config = dict(
    model='class-conditioned image flow-matching model',
    dataset='crops of objects in photos (Visual Genome)',
    train_examples=61751,
    image_size=48,
    horizontal_flip=True,
    conditioning='class',
    arch='dit',
    objective='flow_matching',
    cond_dim=192,
    targets=['object'],
    num_classes=300,
    cond_dropout=0.2,
    logit_normal_time=False,
    norm='layernorm',
    activation='relu',
    head_dim=48,
    fused_qkv=True,
    qk_norm=False,
    moe='top_k',
    num_experts=32,
    moe_every=1,
    expert_mlp_ratio=0.5,
    experts_per_token=2,
    shared_expert=False,
    patch_size=[6, 6],
    layers=6,
    width=128,
    positions='conv',
    optimizer='adamw',
    lr=0.0014,
    beta1=0.9,
    beta2=0.99,
    eps=1e-08,
    grad_clip=0.5,
    steps=28500,
    batch_size=128,
    epochs=59.1,
    lr_schedule='cosine',
    final_lr_fraction=0.1,
    warmup_steps=850,
    weight_decay=0.2,
)
Rows from expert 31 of block 2, named by matrix and row number. Rows with one number belong to one neuron. Each number is 500 + 50 x the weight over its row's rms, rounded and kept within 0 to 999. All counts start at 0. Numbers have three digits each. After the name is the row's rms in percent of the matrix's.
# up: expert up (model.blocks.2.mlp.up, 32x64x128), inputs 64-127
# down: expert down (model.blocks.2.mlp.down, 32x128x64, transposed), outputs 64-127
up.0 117:436475437465459558459409470497439485538558460457506570448467573486471520442544431462516455492460476402478603512508452432439415513485489504451488482502472533441460424494388532459502443471422450
up.1 038:390458484431429497552503446470452468487429516481483612493449426456517452483480488535492481475484475448470464428473436502494406555405519450428501423507366544549469437451500502471490449478459476
up.2 105:507497539507516436527583462421479529472446562449508538474525442479585482568503490490507602455498364471520535554511568427537460505503527543396500550381490507389463503467432555417516509515489586
up.3 182:466454462427490413477412450430476494395419446428444507441413498388470392489513449532445450539432453507502487468451476511470492499483505446448471386502418466532478440531432481436495509419502405
up.4 112:558568474485430418441452523494572465461513523528520707544474492450485397418523445444493579424397506479418488462544584465491507504476525413542537453545462521469518491434440435467500529469497458
up.5 052:460513460533507437530391463472491417488456437491426610430420461440465481500599456545508475494465468451480483503523542456445456467450499443439486509504515569534426511471481471475449478482409541
up.6 054:490433489477502426472465458505538501505467480471453619499431504465488467502595484508507467510462411547508505421552494480445526430425449443498503456523484498475439454460457495509498514436490466
up.7 125:426419474449517540458440442399426488437436433444513573474458554434510391467509451518442458509464512520423518401496479490433520528475486486434503423424454526503515430524454486493513447380571510
up.8 108:490489532512493460542503511529478459474506525468513559505454407500597484445434513458478495512483463534511641416491472519548452465417376537477491555561479609473509584504516400500473492475441425
up.9 091:503494468489488496488481520534497501517475437547417521470477440489494478482504491593472403493546484481532618512492445505465557498505391486450521486560535425518545532644468467504533511496523498
up.10 025:367505473502423505481458486454491529474469416469529614488443456509484462476531472539467457485463474511471523444464538465503423495435431531446497504505482490542458449430498493472547426443464480
up.11 124:464555486462491441443481473443517446429509440445509437429440463453463433484461544499383480505463471514512414489503412537504447489446529456417423488445407516507447446510454542467519413486424459
up.12 050:413453406422478482472459503356550523528471442474493630468450433477440481453548475569442457535493515516504439445514476499483401488382449528484492475513456566536439506460526480483446474425465499
up.13 041:478529437501493494472394532424428536524493551483451567405500519419500495526555524565471536469571436381481526496394451476405459505473426462507456492479473471521453432433379489472521448463412415
up.14 044:468502434465452543381526485532513463440497475482432558449405452457468506451461471535478485516442481557491476505408460468508508458514445486518475433482445582572367443477505572420397445463522486
up.15 014:446445483500454435469513462501481496451477493460457544481427512524471453501560473604461493506469522479410470457466454485434434448413455508475429396511532522493432386491434532481513489426479412
up.16 091:503466457518542518483523446533552510523459538540468436526529445532440505540466510641358535425510445520577501504458513548499499502492506532501440545532511515358486555482519443477504444538633502
up.17 123:527462508435525442476512512465504532393457390430441494530409486517442438448467429514430470398512465568440490492428505527511438552470596492478414405486480594552501496490522430485443504428533449
up.18 123:357534423469440446533491503452372528507512498563498516439512528497400529503532475419568499452582547451470481511459536524488489530607562504489555545488482577521468478491543498516516513536520554
up.19 104:481454440426494524447512494534428475600552493565441545522522484489561533430523512453471467468477477532494496508309491472518491483546491550524493491529471485476495564528495549561542459513492527
up.20 143:431494486489474503521507484486512409447463510457536552464491481518510529428555503403546423538453462490482551467491456456520442489434404467420444524556460499536447490439470487486493373506381468
up.21 089:460513491458535467498469482497480511497477479478382505444476574458553423480516446444504293502467431502519512522495475503467446544468511476477495454501486433647395490505445488452538497484473454
up.22 107:487536544458450512536434501536482583493468530499511532448471524472456483520580496521486495541501402508419514585457525560520517528508446462483550443469509438499506490320391523498398496449534510
up.23 098:467495505467403469577499557453472569516475502458545528520509433488506506429553516668418566523482528423551507453475541491474482429518470498485526480398446524470530521600511545515504514462456465
up.24 072:465531461474486441472510465483521543493405523441479565455496505426499534502466499523511525567530552433460459498477511468468570501482513378454471478491492573520477430502492530471481447458421415
up.25 120:438521492492425461638454536484502538456528476470451563422497492512496474530339464585423497482487544560486527408472527475515428481575363480497532425481525611500467459562488533586454488508507498
up.26 103:505494501458497547482498459533508502517501506528462501496506531476473489506607482429516507496517456502470524524492508461475554470449479447513464438212546681474481533603491366551460543465517499
up.27 026:376473491475427427521573432487452491494460426453403590489411480525461510475478459559451506480583477540483432502491448472505477483428532426462486377523489549527490463445430477513473428459446454
up.28 070:458532457451465542518571493449515481460446477428492583404480528424513457487534450540486493507528478495485457463463532480468478411447493510441481476439395483600411467515510518477501462448430515
up.29 209:495447462411498457487422464413494496449413412477475502436405461414466372418487433499474456505467499492492475453464450515443484490467478461469506361480427467479457396520448491396476482422492439
up.30 101:458475534451430440525496475513524458478449480475452499546514398423452480453526465435421458488488500526501540505499540485559523410449494453500524472566524525533452476596504532511441489481494526
up.31 122:582458528440521455503456427492475489389419397511492508429425430473482422538512495427511461517489531499521406449475567483490506436493553514431440452500401537449464429484418441435463550532464481
up.32 099:511463493528500472473514608451504498420518500547494520535454433585461567458436488467650457458487510514504519527466575504491551498522483482492453580479558495297542524652516573562441495492569562
up.33 056:421473418470400510441458441498550433406421493521476642499472387471476477445459534515478491510494548513403411459538512534472512458415487445480454483507414565507441482492493508418476476467515505
up.34 109:365471484522477463482505533476551494465473455457508624455509509520457433461520457407557419469480471459596462488494460459535501457470487476378504591519518479530411493643458462494488431567469494
up.35 109:439526455452501455465466524480497494493539465527511573433504503488467454494440466519456537492481444473442430499458446453450460462550520452474485554378475575465497503457510399460453422465476466
up.36 113:411497422424531471496505473473545540571514449524515529439402569519537496484493478485447413548479519547454522474522463431503494401556497449496432502490476481533555484538455538544536432541435465
up.37 129:434501435478451452492461495444487421442412491451526525477479392440465513466528440425463497490487491474505503467510488453485438510475477479416468507619424439468559482406399514481467406441412468
up.38 115:520463491477502572494498540509433534538407474546495533476488507514413464513509461397596427464468510500540529410464502531458493488544520490435344512520528441267508544483480557474416548431491555
up.39 095:461479489524481403449504336480506533449446498476542489547513526483543505483516485582553481456481539555496511446492480456539467458404441523459503521531473533428511466508530456504481479526509417
up.40 047:420542485439495531528466578455444508485456489491518519479372480459524471542612468611547451544563513551433429457531506587483512555535482555403534456497536406562509466502467461439531457454488455
up.41 109:522487536521519547434475485512439552467442453502439472490437369456390474532520431420494407526488488512630447563454476535491440515527595438449536513498471563496525507503469438485428539510539527
up.42 118:496505609488592552446479518490586522562482473484465512465499469474475449454491529465507367511451469457470440541591485514445552556428546419519463547435461696499490530478532455530460509478511479
up.43 096:448503526572467475512479533452523452523519469502531395469506489443496495479491451491517497504433510445463504497521462456437541549425515474469498515433533513396426437531449618454492418454432420
up.44 125:513492499447526474378450481506527505503421431446436453448429541424479425516442409540496520426534523503552385458500501546495488535439402510486470439521480586509509502453423436521489535445523437
up.45 053:399469475428479472492489499439509444481498433418543621483449497467525410485518521612487514477446510508486443464442482476450485503460477559448412461471401488542447457451533502539481492412497460
up.46 046:417453482482454493565416487543508492455473464569509658547439477501453482514533554514492481495490465495501422404419479500471436518440510428503532503504494505487467442481527553529486418493490483
up.47 108:465537470496462452563530463500631545507420510539403460446452482505462431457496478448490485496470462613486400444552497495499510555405597504486450508489509510527493505441538615514457488469547486
up.48 107:419527547441475522449496483483529499621502521440493581511497475524542481519578452431430562442498468504487514473436498478451608551475418522481512401523550448452559488501575444455538501519492585
up.49 187:483455510386470435476417480425433520443401431485462489461405463375496390482457421493455458466501495473501470497462502534445492468453517486422483396492419512485475412526419505459509454452510471
up.50 036:417478484500396478523437459477581512442511442489453580456469462477536331374459543546458520540489508508489490494494527485523516528435522486431502427491544530521417456454481526520457498466395435
up.51 106:493395542426525491436509497481463470452481488521417502505462551422525529551570444573485542496477484609468560505469427549464521556488506505535533438385497595518391495585457431514531508485477513
up.52 097:458467484519439519507484499544550507503492482501503534480491417486509486482588514556490469534528511554515523487487469497525456391441455498494470457513510473439547482516495458484526564452488534
up.53 116:469479476441558443482458494483407477473514463444456566503432506470481483518469424479494522499465495435494447519519475474537519583593571498406544475423453553496481552496470440460475415488503481
up.54 097:492484528426443452556473536504421494481517444478411468477450498448575416503476416470461398463500548480553599492538487534471516598561539505474543486457539490551514483533464647510504508544487475
up.55 033:476425427451411466481497452505548467463502460511459600403497503516465454552539493550492516529381451505451466478433398471488472516477437532456455437497417536529476370491507530443476456437423451
up.56 060:481497401438459420430530460481502493442522513569389492483570537476477464508557401666550398479519444506562406566471452543480457385541622513484467408530474466500508482493496503524485541566524486
up.57 063:419476477510461473554489462461441503495470502498512621472445460346477416428487503570519524479450412502503467494477495497422477485455460503400442428511443525470395438482464526452489505391492442
up.58 099:465495524552517441519531474517521545465499516521540538487585546511521509509563486415572399513491516554518563492570521442554482489403508515463479459561551563474368502580538417522499513538547546
up.59 036:401447368488496452488582433523523488526450455439492588461451462481456393492506463547432511420532543461402460516498505457393472488443471511462474459489388544550480476429473557494406433492458493
up.60 095:505490494481495481512485522524542500482508470474488484432505368440539419463558499504554430493438458547536646435504532505464474557414434527493474521492504531519544458503527420508482542502421434
up.61 103:426438487475502491432523578450498450545485476481599638473527543567429490527524526352570460476540447514513549536510414488513426517521491468465414567495436527565466495484437444451456416512391483
up.62 061:570514437415487467489483465530481501468530520454549533403489477551537484489578503496390462451544477486502373475470515444508452458542469488489511511567470544441426502560442504471396513430514436
up.63 097:486485525460449474553537489467520554520498523498432578524526514518484544428642548324389641483434485485570555517559514474500490544442413477517551505482483426488448484541443521519487459476462588
down.0 111:514509530517496471519505519504509509476540523483481475493487409528449504519523487462456457486526431462443409441528504523468494540353520490468538499667522628528458537493505605480498487472542498
down.1 028:537567521464476402545440439515524491528437548493478532546502515516589500472527495452577480451398517536422563448448486486533490440492456470479537482484464470550505504409447540545598490589512490
down.2 099:465455495479499524558501459530551508504549520461465496403455428496535438502546512451633478467564422476518543477613510500555448481514462544464530476545506556436456477506553491541471538539453510
down.3 131:460525501442538497565461437551455503455533435599526496456553407437540494447555541613532510472505492485513544572494448516482490472564488565436558558392485528543410532597548410556501425526438495
down.4 112:483533534459461520470488529540489467525548475461523598535472530498478589498491510558604461550485603478551544534531477518563502599525580497546486508519534508562498525582545478532542473433503571
down.5 040:478561499495471458576439466520471516513476507506461542623467526478527509470521493524463656483401516548476465605546519473576514508493427449503457521491465521499552507378496548470546534556523536
down.6 051:594502551506497457479463422490559469482519565495482537543502456507492502555580443532543501622522468398476472526552559520545506498477472497496529489482586581549453539524507540501494554442504515
down.7 103:498437515519544519527518449500525543443559480486447546482481484504503493473573452561409481604436470427596537505505519572507392413611409462523542418485485519460409489641522493531477512523519439
down.8 155:442504526456505573498490511535504544558507430538533427584562439452593471512580535456485411543550622506475558517502508497528525490579419500456479550473471598454490524477497508485549498515475513
down.9 095:461496475503518506480508487495470481497446511471509334530487472489503494495432497527402445498523493550505478514473467497501481499546462486488478522587523349494456514450496489503500497521496520
down.10 018:424478508460410432469443594492448434539573538446493553442555548517446519535586509565483509490467469581391556515539484579469486445527558483509514491430508507470562521591450336484492528578533410
down.11 103:477536573469536502485465486498450505524494520527534408518525418478545462452519524463673441508481467431545460440449445479476532551584376507448476571426454525548448503525541408507524442487493410
down.12 037:482474493549516536414536530585532476541492451446463539456481472511444532408438580475469471506473511521514577517490461504428487402549524496555526554513483523428406487487558578591471473497553491
down.13 031:487521549499465414601517555493481590493456486474547569466515523518516509487504515474453577511485469595520440467483547435593512438468406453491471502507477532576557544570495450483505543529483571
down.14 027:565530489507561494463507423474498540508526453543513607477515483481476477493526579540409454546461536534493490495460452474502541442463562455490544545461520492497442464649469578532554488482498455
down.15 011:459516542516458456492435499458478465451528463492460421517521490457554502460436551484436603501600460471352602568527514485479407424512511445514492523635448488491584587474569566459461494537494553
down.16 095:486516499509476518454491412496507533541528490499500590548469599553487528486506470463586767463442542477492525505567563495570485471415550458554530469552510530408550527408520457461500477475520508
down.17 108:541570433499440455520497461494502510523585504500521454492574465415491600433402521480638541556438468511540367550474507446542511438473602531564455472489546468527473511562484475442537477487500502
down.18 127:506477515474503513525497543496511474473514479477533518463493431484529537483444522429549416544516484483466363488454500448469528523645407479530484484415492452478458460521507528519550509463507515
down.19 092:499546556491496526409422446514483579618537450551498457540500425441522495522478490493582572550519535461543470481415500511474561561599510525510434498464449587456398502501510532482477454467528478
down.20 147:478463572560464498550508509559504576517519436540521590479497493503474530509474531498497515486434478472469487481427561519497523465446430530444510530573463540584521512446545540465425554488499561
down.21 115:481490481473523511497501453473577476464458501495494650517498402490459480525570486540565670571579509541498539494513508499504487592371543512487545502554512552580416484503487575513460521508495536
down.22 086:538492529505476449554479543475563515494505502529501362470514506500440457495490498388526413517442481441391602434495513508460504450542559492472477504516478580539550462416487490529479482512492432
down.23 114:433522534475548572471503505529514529517466459554504502484555593455455472433532529474419473541480503502472551562516468487486510521423499502489481507376463630520628486428516466475477463534495461
down.24 043:559443529483484466507520449533491512536505516508483502467477471529561529494485549538458423583539548399503542449489489411462501540521495437556599447521482388533406531549520438546554492521501420
down.25 189:514501524497500498400493521511560504507527461490507536447485527486549481522568536459366458527516513511478387540556531510467527532461461489489548515421500549481530409480528405515507493462522486
down.26 142:548492452521493458546501474502471500509506491487479499518502582492529476490497493452402427548470475499511463498469471515496484359599433550496483487413503378447487507427497434463532517509489486
down.27 019:439486535505366453510503534484488459483583471519507559509505580489489509476558499516535500530485589475626383540488548479504519530579431475517486512492517472561494399474523475547460522503492539
down.28 055:499469574468588514502460457504516539475462464463487541572526528466535467480546481451381471377543508519580492452432480541497481585618444458510461543613520379488447514451477490472488546450521490
down.29 160:486527526439562515566474476521470496475487457548562489482559437434514466485491522559534440546519527460516545550482449509448513418612457558458548566399499450497439486570538385579542435508471485
down.30 119:565514409533489480474448541425455501522498500448475480540472533520451529547468496504416590485454493544470402477501525475524483412556509512530559446516508528572536572580523431479487535497534542
down.31 120:467469530481569530462458461438592500465513456501508509443504501520434445542473485452567427450479478519591501527551481589490554491488536518470525529482473515477509467427537467595548486457519485
down.32 100:508497477522501535428526389523466502503512549493455643516512603560518549473528459597618443571546487503571517474508521504537488532483584463521542454618545490598563505624500569523487452494525541
down.33 043:552505516578448430449490464526570559496512486499482546496468633477417507431480515532494443322482482455493458488521494475477497530491563486536483542473475408501569497442567528467500506521505472
down.34 101:533519531530558506500489475515512451464494547499485612464495429517578498571483494593563535504480489526584442533590473529508490497535418461476512509394480349461417478410508568563563525460560468
down.35 122:492532506482565536414478459481541477449479498470509569467508297485490513484498478327461513455461587531520450546545528463522487535378557453541497482488515475468325511515495443479505509522505510
down.36 077:568503493489463473536569394485472491445494567464446464532482448545522515521506465659476613525540500489572453544484502525508530532609498468503469471410495418461428510522432558477566566493500498
down.37 122:467525542471530551435441473531578527520489479512544624495517450458445459459416511502437534486441468451518396466521493506493533582426554485486490530568457621470467499513532498499461457503486448
down.38 132:595559472513491435496499459541563441400373502458485659422501540478463456476503466504594400412482469553478497526543498468540512502518545476495509506506477444624502527640508528491461545583531496
down.39 089:549522534511472487541438437488420535526536450528483602502525476531496566488570468504483567463527535530520602514498511510567539500486539497487510463641472573494522488602516468493501502482556540
down.40 054:564509479488449496647588430516451483469466513558490460489510528538441524516534604627394594527541478545460490427502521421497532450503547457569545488532508432515527424412465441519565417516485494
down.41 094:514473407503505489429554373474550457514507534478523421453473308530420491515419519457597506580417468436629425472423566531459505592564456542497525511524514553536360479554525574526519514487495482
down.42 129:544494416505401457575514461529419517562488486508519518481502513493481516446489523491512469442466496482500550442418482474481482432604566557507463523565513228482474502495479458454467490562450509
down.43 118:562491431516511508537535592429519419475512527467458541520460495513507541542590499465568714569566496544440517532536489475520486407486421515507491470567516455478493500517444545490510510438558532
down.44 091:538531525487527540468506467516502545507507455561524418483540474482471490521492527623634356639513490462551508565574451508499508510502533506497520510448502614414499538486528457540458497472470460
down.45 045:452528488446518464481451366439454441461432442486555479496548569437501480455519511457516425554514501512456451566542533553397522555547489444438438469473475467508503447514467440583513563468441518
down.46 043:511456586512471516578428478538522461503503475511540503519524480494556613569550497526524459493474529482415502513415460487547511536573460446488541470493489546523447485467528540564583457487511524
down.47 114:522526462554482548419482476479466473539507485501522360486496478506471454503526520583570432529408477633524525595484478476540533456485683512488395484480495445507477539555477486485426478512479424
down.48 094:520549426498516505469506487467506485414529489496488478550540633515538470504519557620443485507546419530496502472496480496449459529553547486533552485327498426570557540481427536452558509546511411
down.49 133:471527468478580521550455504441461501452465486563531481495506449426473481462523460476582464604499535430523569471495460497431535415595461540505464588414488459529444489595526387575531465530438540
down.50 029:444411477483435618463511501476515535501550448572592424516553432541621487489555539492531459557598525514534493496534525533509501595429491478519559522546539627475474544523484449409513414523470505
down.51 151:499568464502562498503508466481570480417524463510510526530516472482524550511413513474396467523466537576501311550540504456503512433493502472553472469551516484474453537431510569490544537511475491
down.52 159:515488472522496491552563531487563479461483505490498512499510552505502503501416479418497458483446448476527343498472482527500519603448480509476492466455492511490538487614479423532529541523495489
down.53 112:509514493475445492550470440448539429490489489511501550509448498532481531543473482380447551487551559578478486482550510460539489444423556511569561499533514542479491536453521537443531507470465608
down.54 108:474485442509486493493485487476544480519524524483509406493496422492528543524554498426390574506481449531500372503480482479488490577445505522477523492428519506497440468531497504496475496462501500
down.55 026:585487488548471470502573405527509467495505444531482575481468485476630431499506451447412489533515462501440649543613515433410587511573548455496547518504557476519436501476405464519449443503468493
down.56 076:517549519441471542519481436488468518512474533507538509538501532523589477493384482468465576512463524500530329563542450535565537659568531477487452533485535525478538538445485523553606481473488483
down.57 054:559519543554516497484491470509514579550468504492534463496523466475398508534468496446488484626531466409487607528460532483403566526504533562466438524465513470658493533417522563561451516453496490
down.58 087:480478524535515521450505544513566495525500507481502355500471439518456533499511496613437539498483511496514416479532537465501481494418458474517541497651505586511508517533501492466447500485515508
down.59 028:496493490519443481508530451531553496474548469493543496431509636534558567549564499484607500537481496544609539556546511585494492478556361542472587467532503519503605477452507423568474576509499531
down.60 100:512510533467526527504465500533387501544490525509512391522487410498504458522623522510519394509581553574475603540562500449515517488504546472515463499556500470512452498566507503500484474505483464
down.61 134:512505437520502375513521484461504461409491566486499660470490407484477470539520523417487447496595434464538546539474479431410439512555486491537522511500564450446442504523388521527488495526494539
down.62 057:518571521479539466540469559550485570535571497552461538578493469513441483468451414466460491587483377613469481536517583477535495546529598477524530449564467582475510470535499431516442448449600420
down.63 104:451477437506484467503479475468587469485565472455479594468496462475477511460396436471468547547454525425478491417401503540468494496576393566519552459482484652596486468474494435528514484463501581