A small class-conditioned image flow-matching model, trained from scratch.
Model: 48-pixel images, arch dit, activation relu, moe top_k, num experts 32, patch size [6, 6], layers 6, width 128.
Training: adamw at rate 0.0014, 28500 steps, batches of 128.
Data: trained on crops of objects in photos (Visual Genome), 61751 training examples, 59.1 epochs.
Rows from block 2 of a small class-conditioned image flow-matching model, named by matrix and row number. Rows with one number within an expert belong to one neuron, the router's apart. Each number is 128 + 32 x the weight over its row's rms, rounded and kept within 0 to 255. All counts start at 0. Numbers have three digits each. After the name is the row's rms in percent of the matrix's.
Before each expert's rows are labels from the 100 images, of 14976 (inputs lightly noised), where the router gives the expert most weight on average: "patch colour" is the nearest of a few named colours to the mean colour under the peak. Only what is clearly more common there than usual is listed. The data: crops of objects in photos (Visual Genome).
# router: router (model.blocks.2.mlp.router.weight, 32x128), inputs 64-127
# up: expert up (model.blocks.2.mlp.up, 32x64x128), inputs 64-127
# down: expert down (model.blocks.2.mlp.down, 32x128x64, transposed), outputs 64-127

# expert 16
patch colour: brown
router.16 086:129127107167146105147134151138152090117124131124179104147163135140124140109061127072076108118135131113144153135149126112131129050125104121102126144192146118159094168104106226136121097152094104
up.0 097:145154112082086103135116120095147142132130118091079103139119055094161093084118115228091225061140150125121105178125138130079126090092111129116138159182127076241150152098129126113152160109149136
down.0 100:106119117132109180144140143105136162164194155151118049158130095101142155139121143142205187080141143084142076086144156102139118117086113119122146133120135122222126105064099078153140097082115117
up.1 124:116127128108101111093107152091095151151088088126084172131100152097201102127176144132115076141097136177090161081051100116115140153128149072079128131101125150111116067124092127096123100088113138
down.1 093:110105065158119118095094135089120108160135157110097130103125097148151164162129110120038061089098159153116127109130159107099123158101162128105213104151129113171118081172098196134182102136172146
up.2 121:125118090156126129119128114107127090104129111118139176077133102147109145114109100092072153058102123112135082118144106126106099072078060107097113139159108142119084095138093133131132077151087116
down.2 170:076132144118134164107156121161123197156149121164144145147158119088119138114106142126087178138191138064136099071104150092080124234081141133124189146128115150082123102125116121137111074140106107
up.3 109:050130186164105115103161068136152109099061098151141153142110119156116097102170084163111133182110138117165122133090090123111153091123193108125162115152149165122101120147109101113138127100120147
down.3 124:115133111142078129137166122190176109123040100137136158127122163121073121101073173118136122094104111111140138095122134133122154155069183117139145173197131161172173182124177149106110102155140177
up.4 111:095095137113099157164126117112099107147076138116090164118155104122124130087177093149125154058130111078163161161094106105087129054153124107112134145158123056139125158042109234143121093127106121
down.4 113:120105171141136132066161164145081133106121151125135091128122145090163109120185138120137135124148114087116213139065137136094124230131100082152144124117143120085176129156121153141139134096123121
up.5 013:087075106112114055122129105123120108101123126167079210080078094156117065132137047159117088096118142153107098089109160086090117119111076118098077121103095137146063108128102091160133088106123093
down.5 010:126106130141116113163135124134109171114144142053139081128127139131108143085120087213114128136100097097254110147051158114101046168156117145134150120126123126192156127122114143158144132119127135
up.6 116:126130157126110167122080180122089125194108163190105177116177108126128104182104180141065140215159117223070127098130112128184088179147108149142097131140173144125105128121123165154117166131142157
down.6 124:184171113140168115133088071159138079129103156095084147103095119149138127145126098098177116187085168202229099159138123119163146137127098111134086094112134143000131161139165154064117196124164162
up.7 026:089087116094118071127117109159138137111060114130147220095120104090113093122169100144133092107088076160116097071150124121127085107112131161066121115085105130181094137131093105054101120094104137
down.7 020:129179134095156152142105154124108098163089104096153176149150056127131148134133127125096153153152128166103125140172123078072153140220132113099118123134106117093066158166147128099070121150117100
up.8 133:091156109112115185129144155126102115155051127155126149073141118151097101117135138090183142164090119136149146083087130058105109116138117121121116132128106066000124124131083195093126164093137132
down.8 270:147091144133123062103152139148166106076000111063095133071141141172120077123136074122150104124105116158088130178156152191150147149153139126079139110128128146148146139165172149139133190214140150
up.9 075:142098068144030099072112077128092107127088075132095155131077131075100113105100094238057127140145155114155093130120144141113095142112143107096153145119089114142105106152107131105164134098117104
down.9 058:156135126131042090158123125118139141146163127102130104159116116125149127154126135062062095180098147100118148155138120179152126125132153159140089134126173219082101128255130130152128152095095126

# expert 17
patch colour: grey
router.17 111:169150136136124139151141099156125146150121138138116149118125106137130115127140148117162122158127142162214173127103144134130144145146130146165140115122130160111164120103137229137135144110151161
up.0 051:138115126088116127090129133105164131117138143099143058129124126104172134123077099114049063072097132112097110112141110114101122145121090132110131138114115008137112114085140074123125135123094109
down.0 043:121122157108157125092136181149157125108137129127138118100133094134185121135135134148130137109141123112132012141095125158105133171160023143121135130114126072139119126136124136145144145121110135
up.1 051:131132127139121169122115181143114130134124135135206147163150091143125136137186161053068162183169132124154117153085124184131135162183189155177173134200137063107156152165138166137104134134163149
down.1 047:104131136131112122130105153142177126150122128126125133139125089122129118118099124056183135119128120128152186122202126110130127149060239101133159136062127101118113123094112078144098103136127121
up.2 053:147142131145152123158152122114198140136131142126159168148117128131158129112172143193192127138148133160186192084151139153133148158111167138153108168117153132179181157148160119163140130144140139
down.2 047:127124155123120160107158086154054128150123121133122164120133103117152128109039135124079106171137120161119122188066105128157139210186123123144060128133124124138102124147134114115139133122116112
up.3 107:194123110142153152112137117150153087076179148096114156104151101150157077176110114093149140122099162152119126163138129052119104112132103090125088133134113122100124221147123129073129164137054142
down.3 100:203141126138072100158134124106093172165180168160130144120093159166153087178186133150166132103108167134116175099100131183128140133109140151134101127143119114145130221153119128167140167126061154
up.4 130:098195128150141095184203134189109092134101113092071162102127103125110100134120098099171094078153110127147103188104155061178165116111166148145142089117102105183114147153186144084135057147105181
down.4 146:110048124162106159073205152060142166119110126153175125102131114117098097127158158117130119120154110141109099030166158191192088136110154105146130152131111114148133144123063127186144056114107183
up.5 057:141134104135096130183136173132132151162161142125163124135149140134143152151129158092135136114168122101186159137180141120124134154161103146115169158178131117161147154185145188126150171188141143
down.5 043:129127124125175122105130108125135121097144138122128144118118078134114137144141122083122171141145130103126162093089155145112119128108106130126193125058134106149067135087124042137136155115132143
up.6 106:114162139176111095153097135102132125113116133126117150119116121094107110098089092110136132086158093096092153183102093122094090125159144081096124154130174106153125171139101131075193141126124102
down.6 097:132098096160142156111099115124122121142121131134142138140139128107118124104168144127174089112156104107104061075176106121109154118075136170100120100118167132127125163164139143162199146134127104
up.7 101:084137204056083111089090127175136180088130171134090132062135098071097096061131189118148133100171114127112150108186112141132129147127117072123096165136084117145101110139154121060137052188103175
down.7 090:109129035065159121166103087074106071147131172110157159076115143085105105077145087129124077143134148135148123151063151104139105156108115151135095096146101093138153127134110136170138059098119179
up.8 112:124115102128119143120059133117151129083123122118127150163128112137160131165060122129125152106172179144118159119116130153154114136116197154118120137113115128125140145110133133109145123121127117
down.8 092:132129164129123116133084121128098130154123131130125113166126122130157133157183126160079122149162185140124115138113130096154131164150186085127105120167131124138120138180113017147151132135134126
up.9 081:123141135146120130144132057145139135116133113118148200124127133142151146135161137096111107097139132134255084114134143126121135162099147125134156122112111143167113117107127115113125111136125126
down.9 066:116129123117146129133113248117143127123114116138132230114139106131129122129158137041086108096128142128255119128154116137122127130091126129130163141147123051125107120145128111151126122144124133

# expert 11
patch colour: black
router.11 070:112146114156149115140129162130121124109156106140152113143141092141107135114116119182150000098155103125167152146141131128157111154176161145132128152236149137187188130064123222151144133140124099
up.0 025:133142132117066136113142105091066114125122107128097210103107121089091114107098133156127126120124131106097107112145063119117105100104099124099140127091103150106158144139135139083135124071138076
down.0 027:106112128144138118076066143106116100111106164125120098110109139112045109189153181082139092167116205138106121169173115134109174182098163107164136117130201118116121141124108110120127108166132155
up.1 108:118139113135132135132159225141120151086160138135130226126149039183132145127119135061222117062123150145039146116138131122116134088119100124167096154141152074059145167174107174153119102169152141
down.1 134:150117113145100101132142000111121115114142138102104202153111200155149152151115116181137060130138136139255130126136139116152102139108136118155145104136152170215158152137107131101138151112150141
up.2 083:151148136101137139158093093137146144109126124129154158139124028135130148154163119141000052154120162133131153134135152143141156129142132149157125138144145136094149103182135085124152135132125130
down.2 107:143109119134102110136153119115133118109129140107117255141111153148155137152132114193112255117152129146151138115153148129140114122113147117150149105143151106151112146145111103128153141110144138
up.3 103:095090103092081100097071112111161091141104105115114185084099089068126131084113145156121191123138102137137145109115118127146055121133098149042100090122074115113092052087127168131118128135072100
down.3 081:146102165103140170077164132202111155074131093110181090115113218142123130113136120168066136146146124150128177112136118179121158076144098110100142159182121044059183111155155167119134175155121103
up.4 175:124118117133100115103084112083111098105088048117106163105069139061139066098133114107149090147107118103116102068108130126103144095083132095102135098082084081146091088091075098058114169065084091
down.4 155:134162152090127099113106124165108140159130128149181066080136085108091143142144146115186112161102106162116140151082092111105164087165054148106094149152106204161134104070163199113128111130108113
up.5 105:105119141126081085142098168123102076103139167089116173135146059093105143114164160173058018114129112125092124124133068113110077118140100107127124104150107124138136095168124170110079095106061106
down.5 164:147175098112150092145094131087061139129192115139137116110151066111208126141124124122132124139079167118136222151090117127122158161202138143130172148133098165241061149111123103132168102143139100
up.6 101:133098093131137102152142130159083118149131116093129140123105157102089132133143147157094123132165123136099148137087166116172134081184132092081140061080104051150070152102139178127096106138149151
down.6 088:139140149138118085142117168117151143127124117125137129143141080123125127133114128013127119142158118129050109090153135127134126120105092130108117135126113239133093129104120212136104143132141120
up.7 125:102102099111107103101104157122111100092096127117131152106119134108120118087119092108085126083108072098144110124139099085105092109112124106069090128123111191129078105091082145108093079117079104
down.7 134:128145155137173145129109129138089129145171104174121106117156104096143105133052148027136076183127175108168114102058102167153136188171119113111130156100102200109096114101137166169114131135111114
up.8 012:051078046094087064124100087141134129103094113136144216087113133143158139124126138176105129133124075141125114106125137135066120134101075123121098081107092127086127065169123112118162097055107194
down.8 009:142160119123136078090085104155117130125158126123131117113147167106141159140030127109117204079122152131153088193125145157157153165158154166112095151169107040133135155081097141168120120116103131
up.9 118:144157118105141129124088099118126129103137148153069117087109041121197111107079083125122105159163165134125046128103117149103108116119171184138140070090105178120170092148070080115170121136150148
down.9 078:128135137100103146129110153149131151150111122143133011151113121095126091141092135071104043101169145109121159124134124091097148131145177141148129125176137096126147101225148114139113121119118117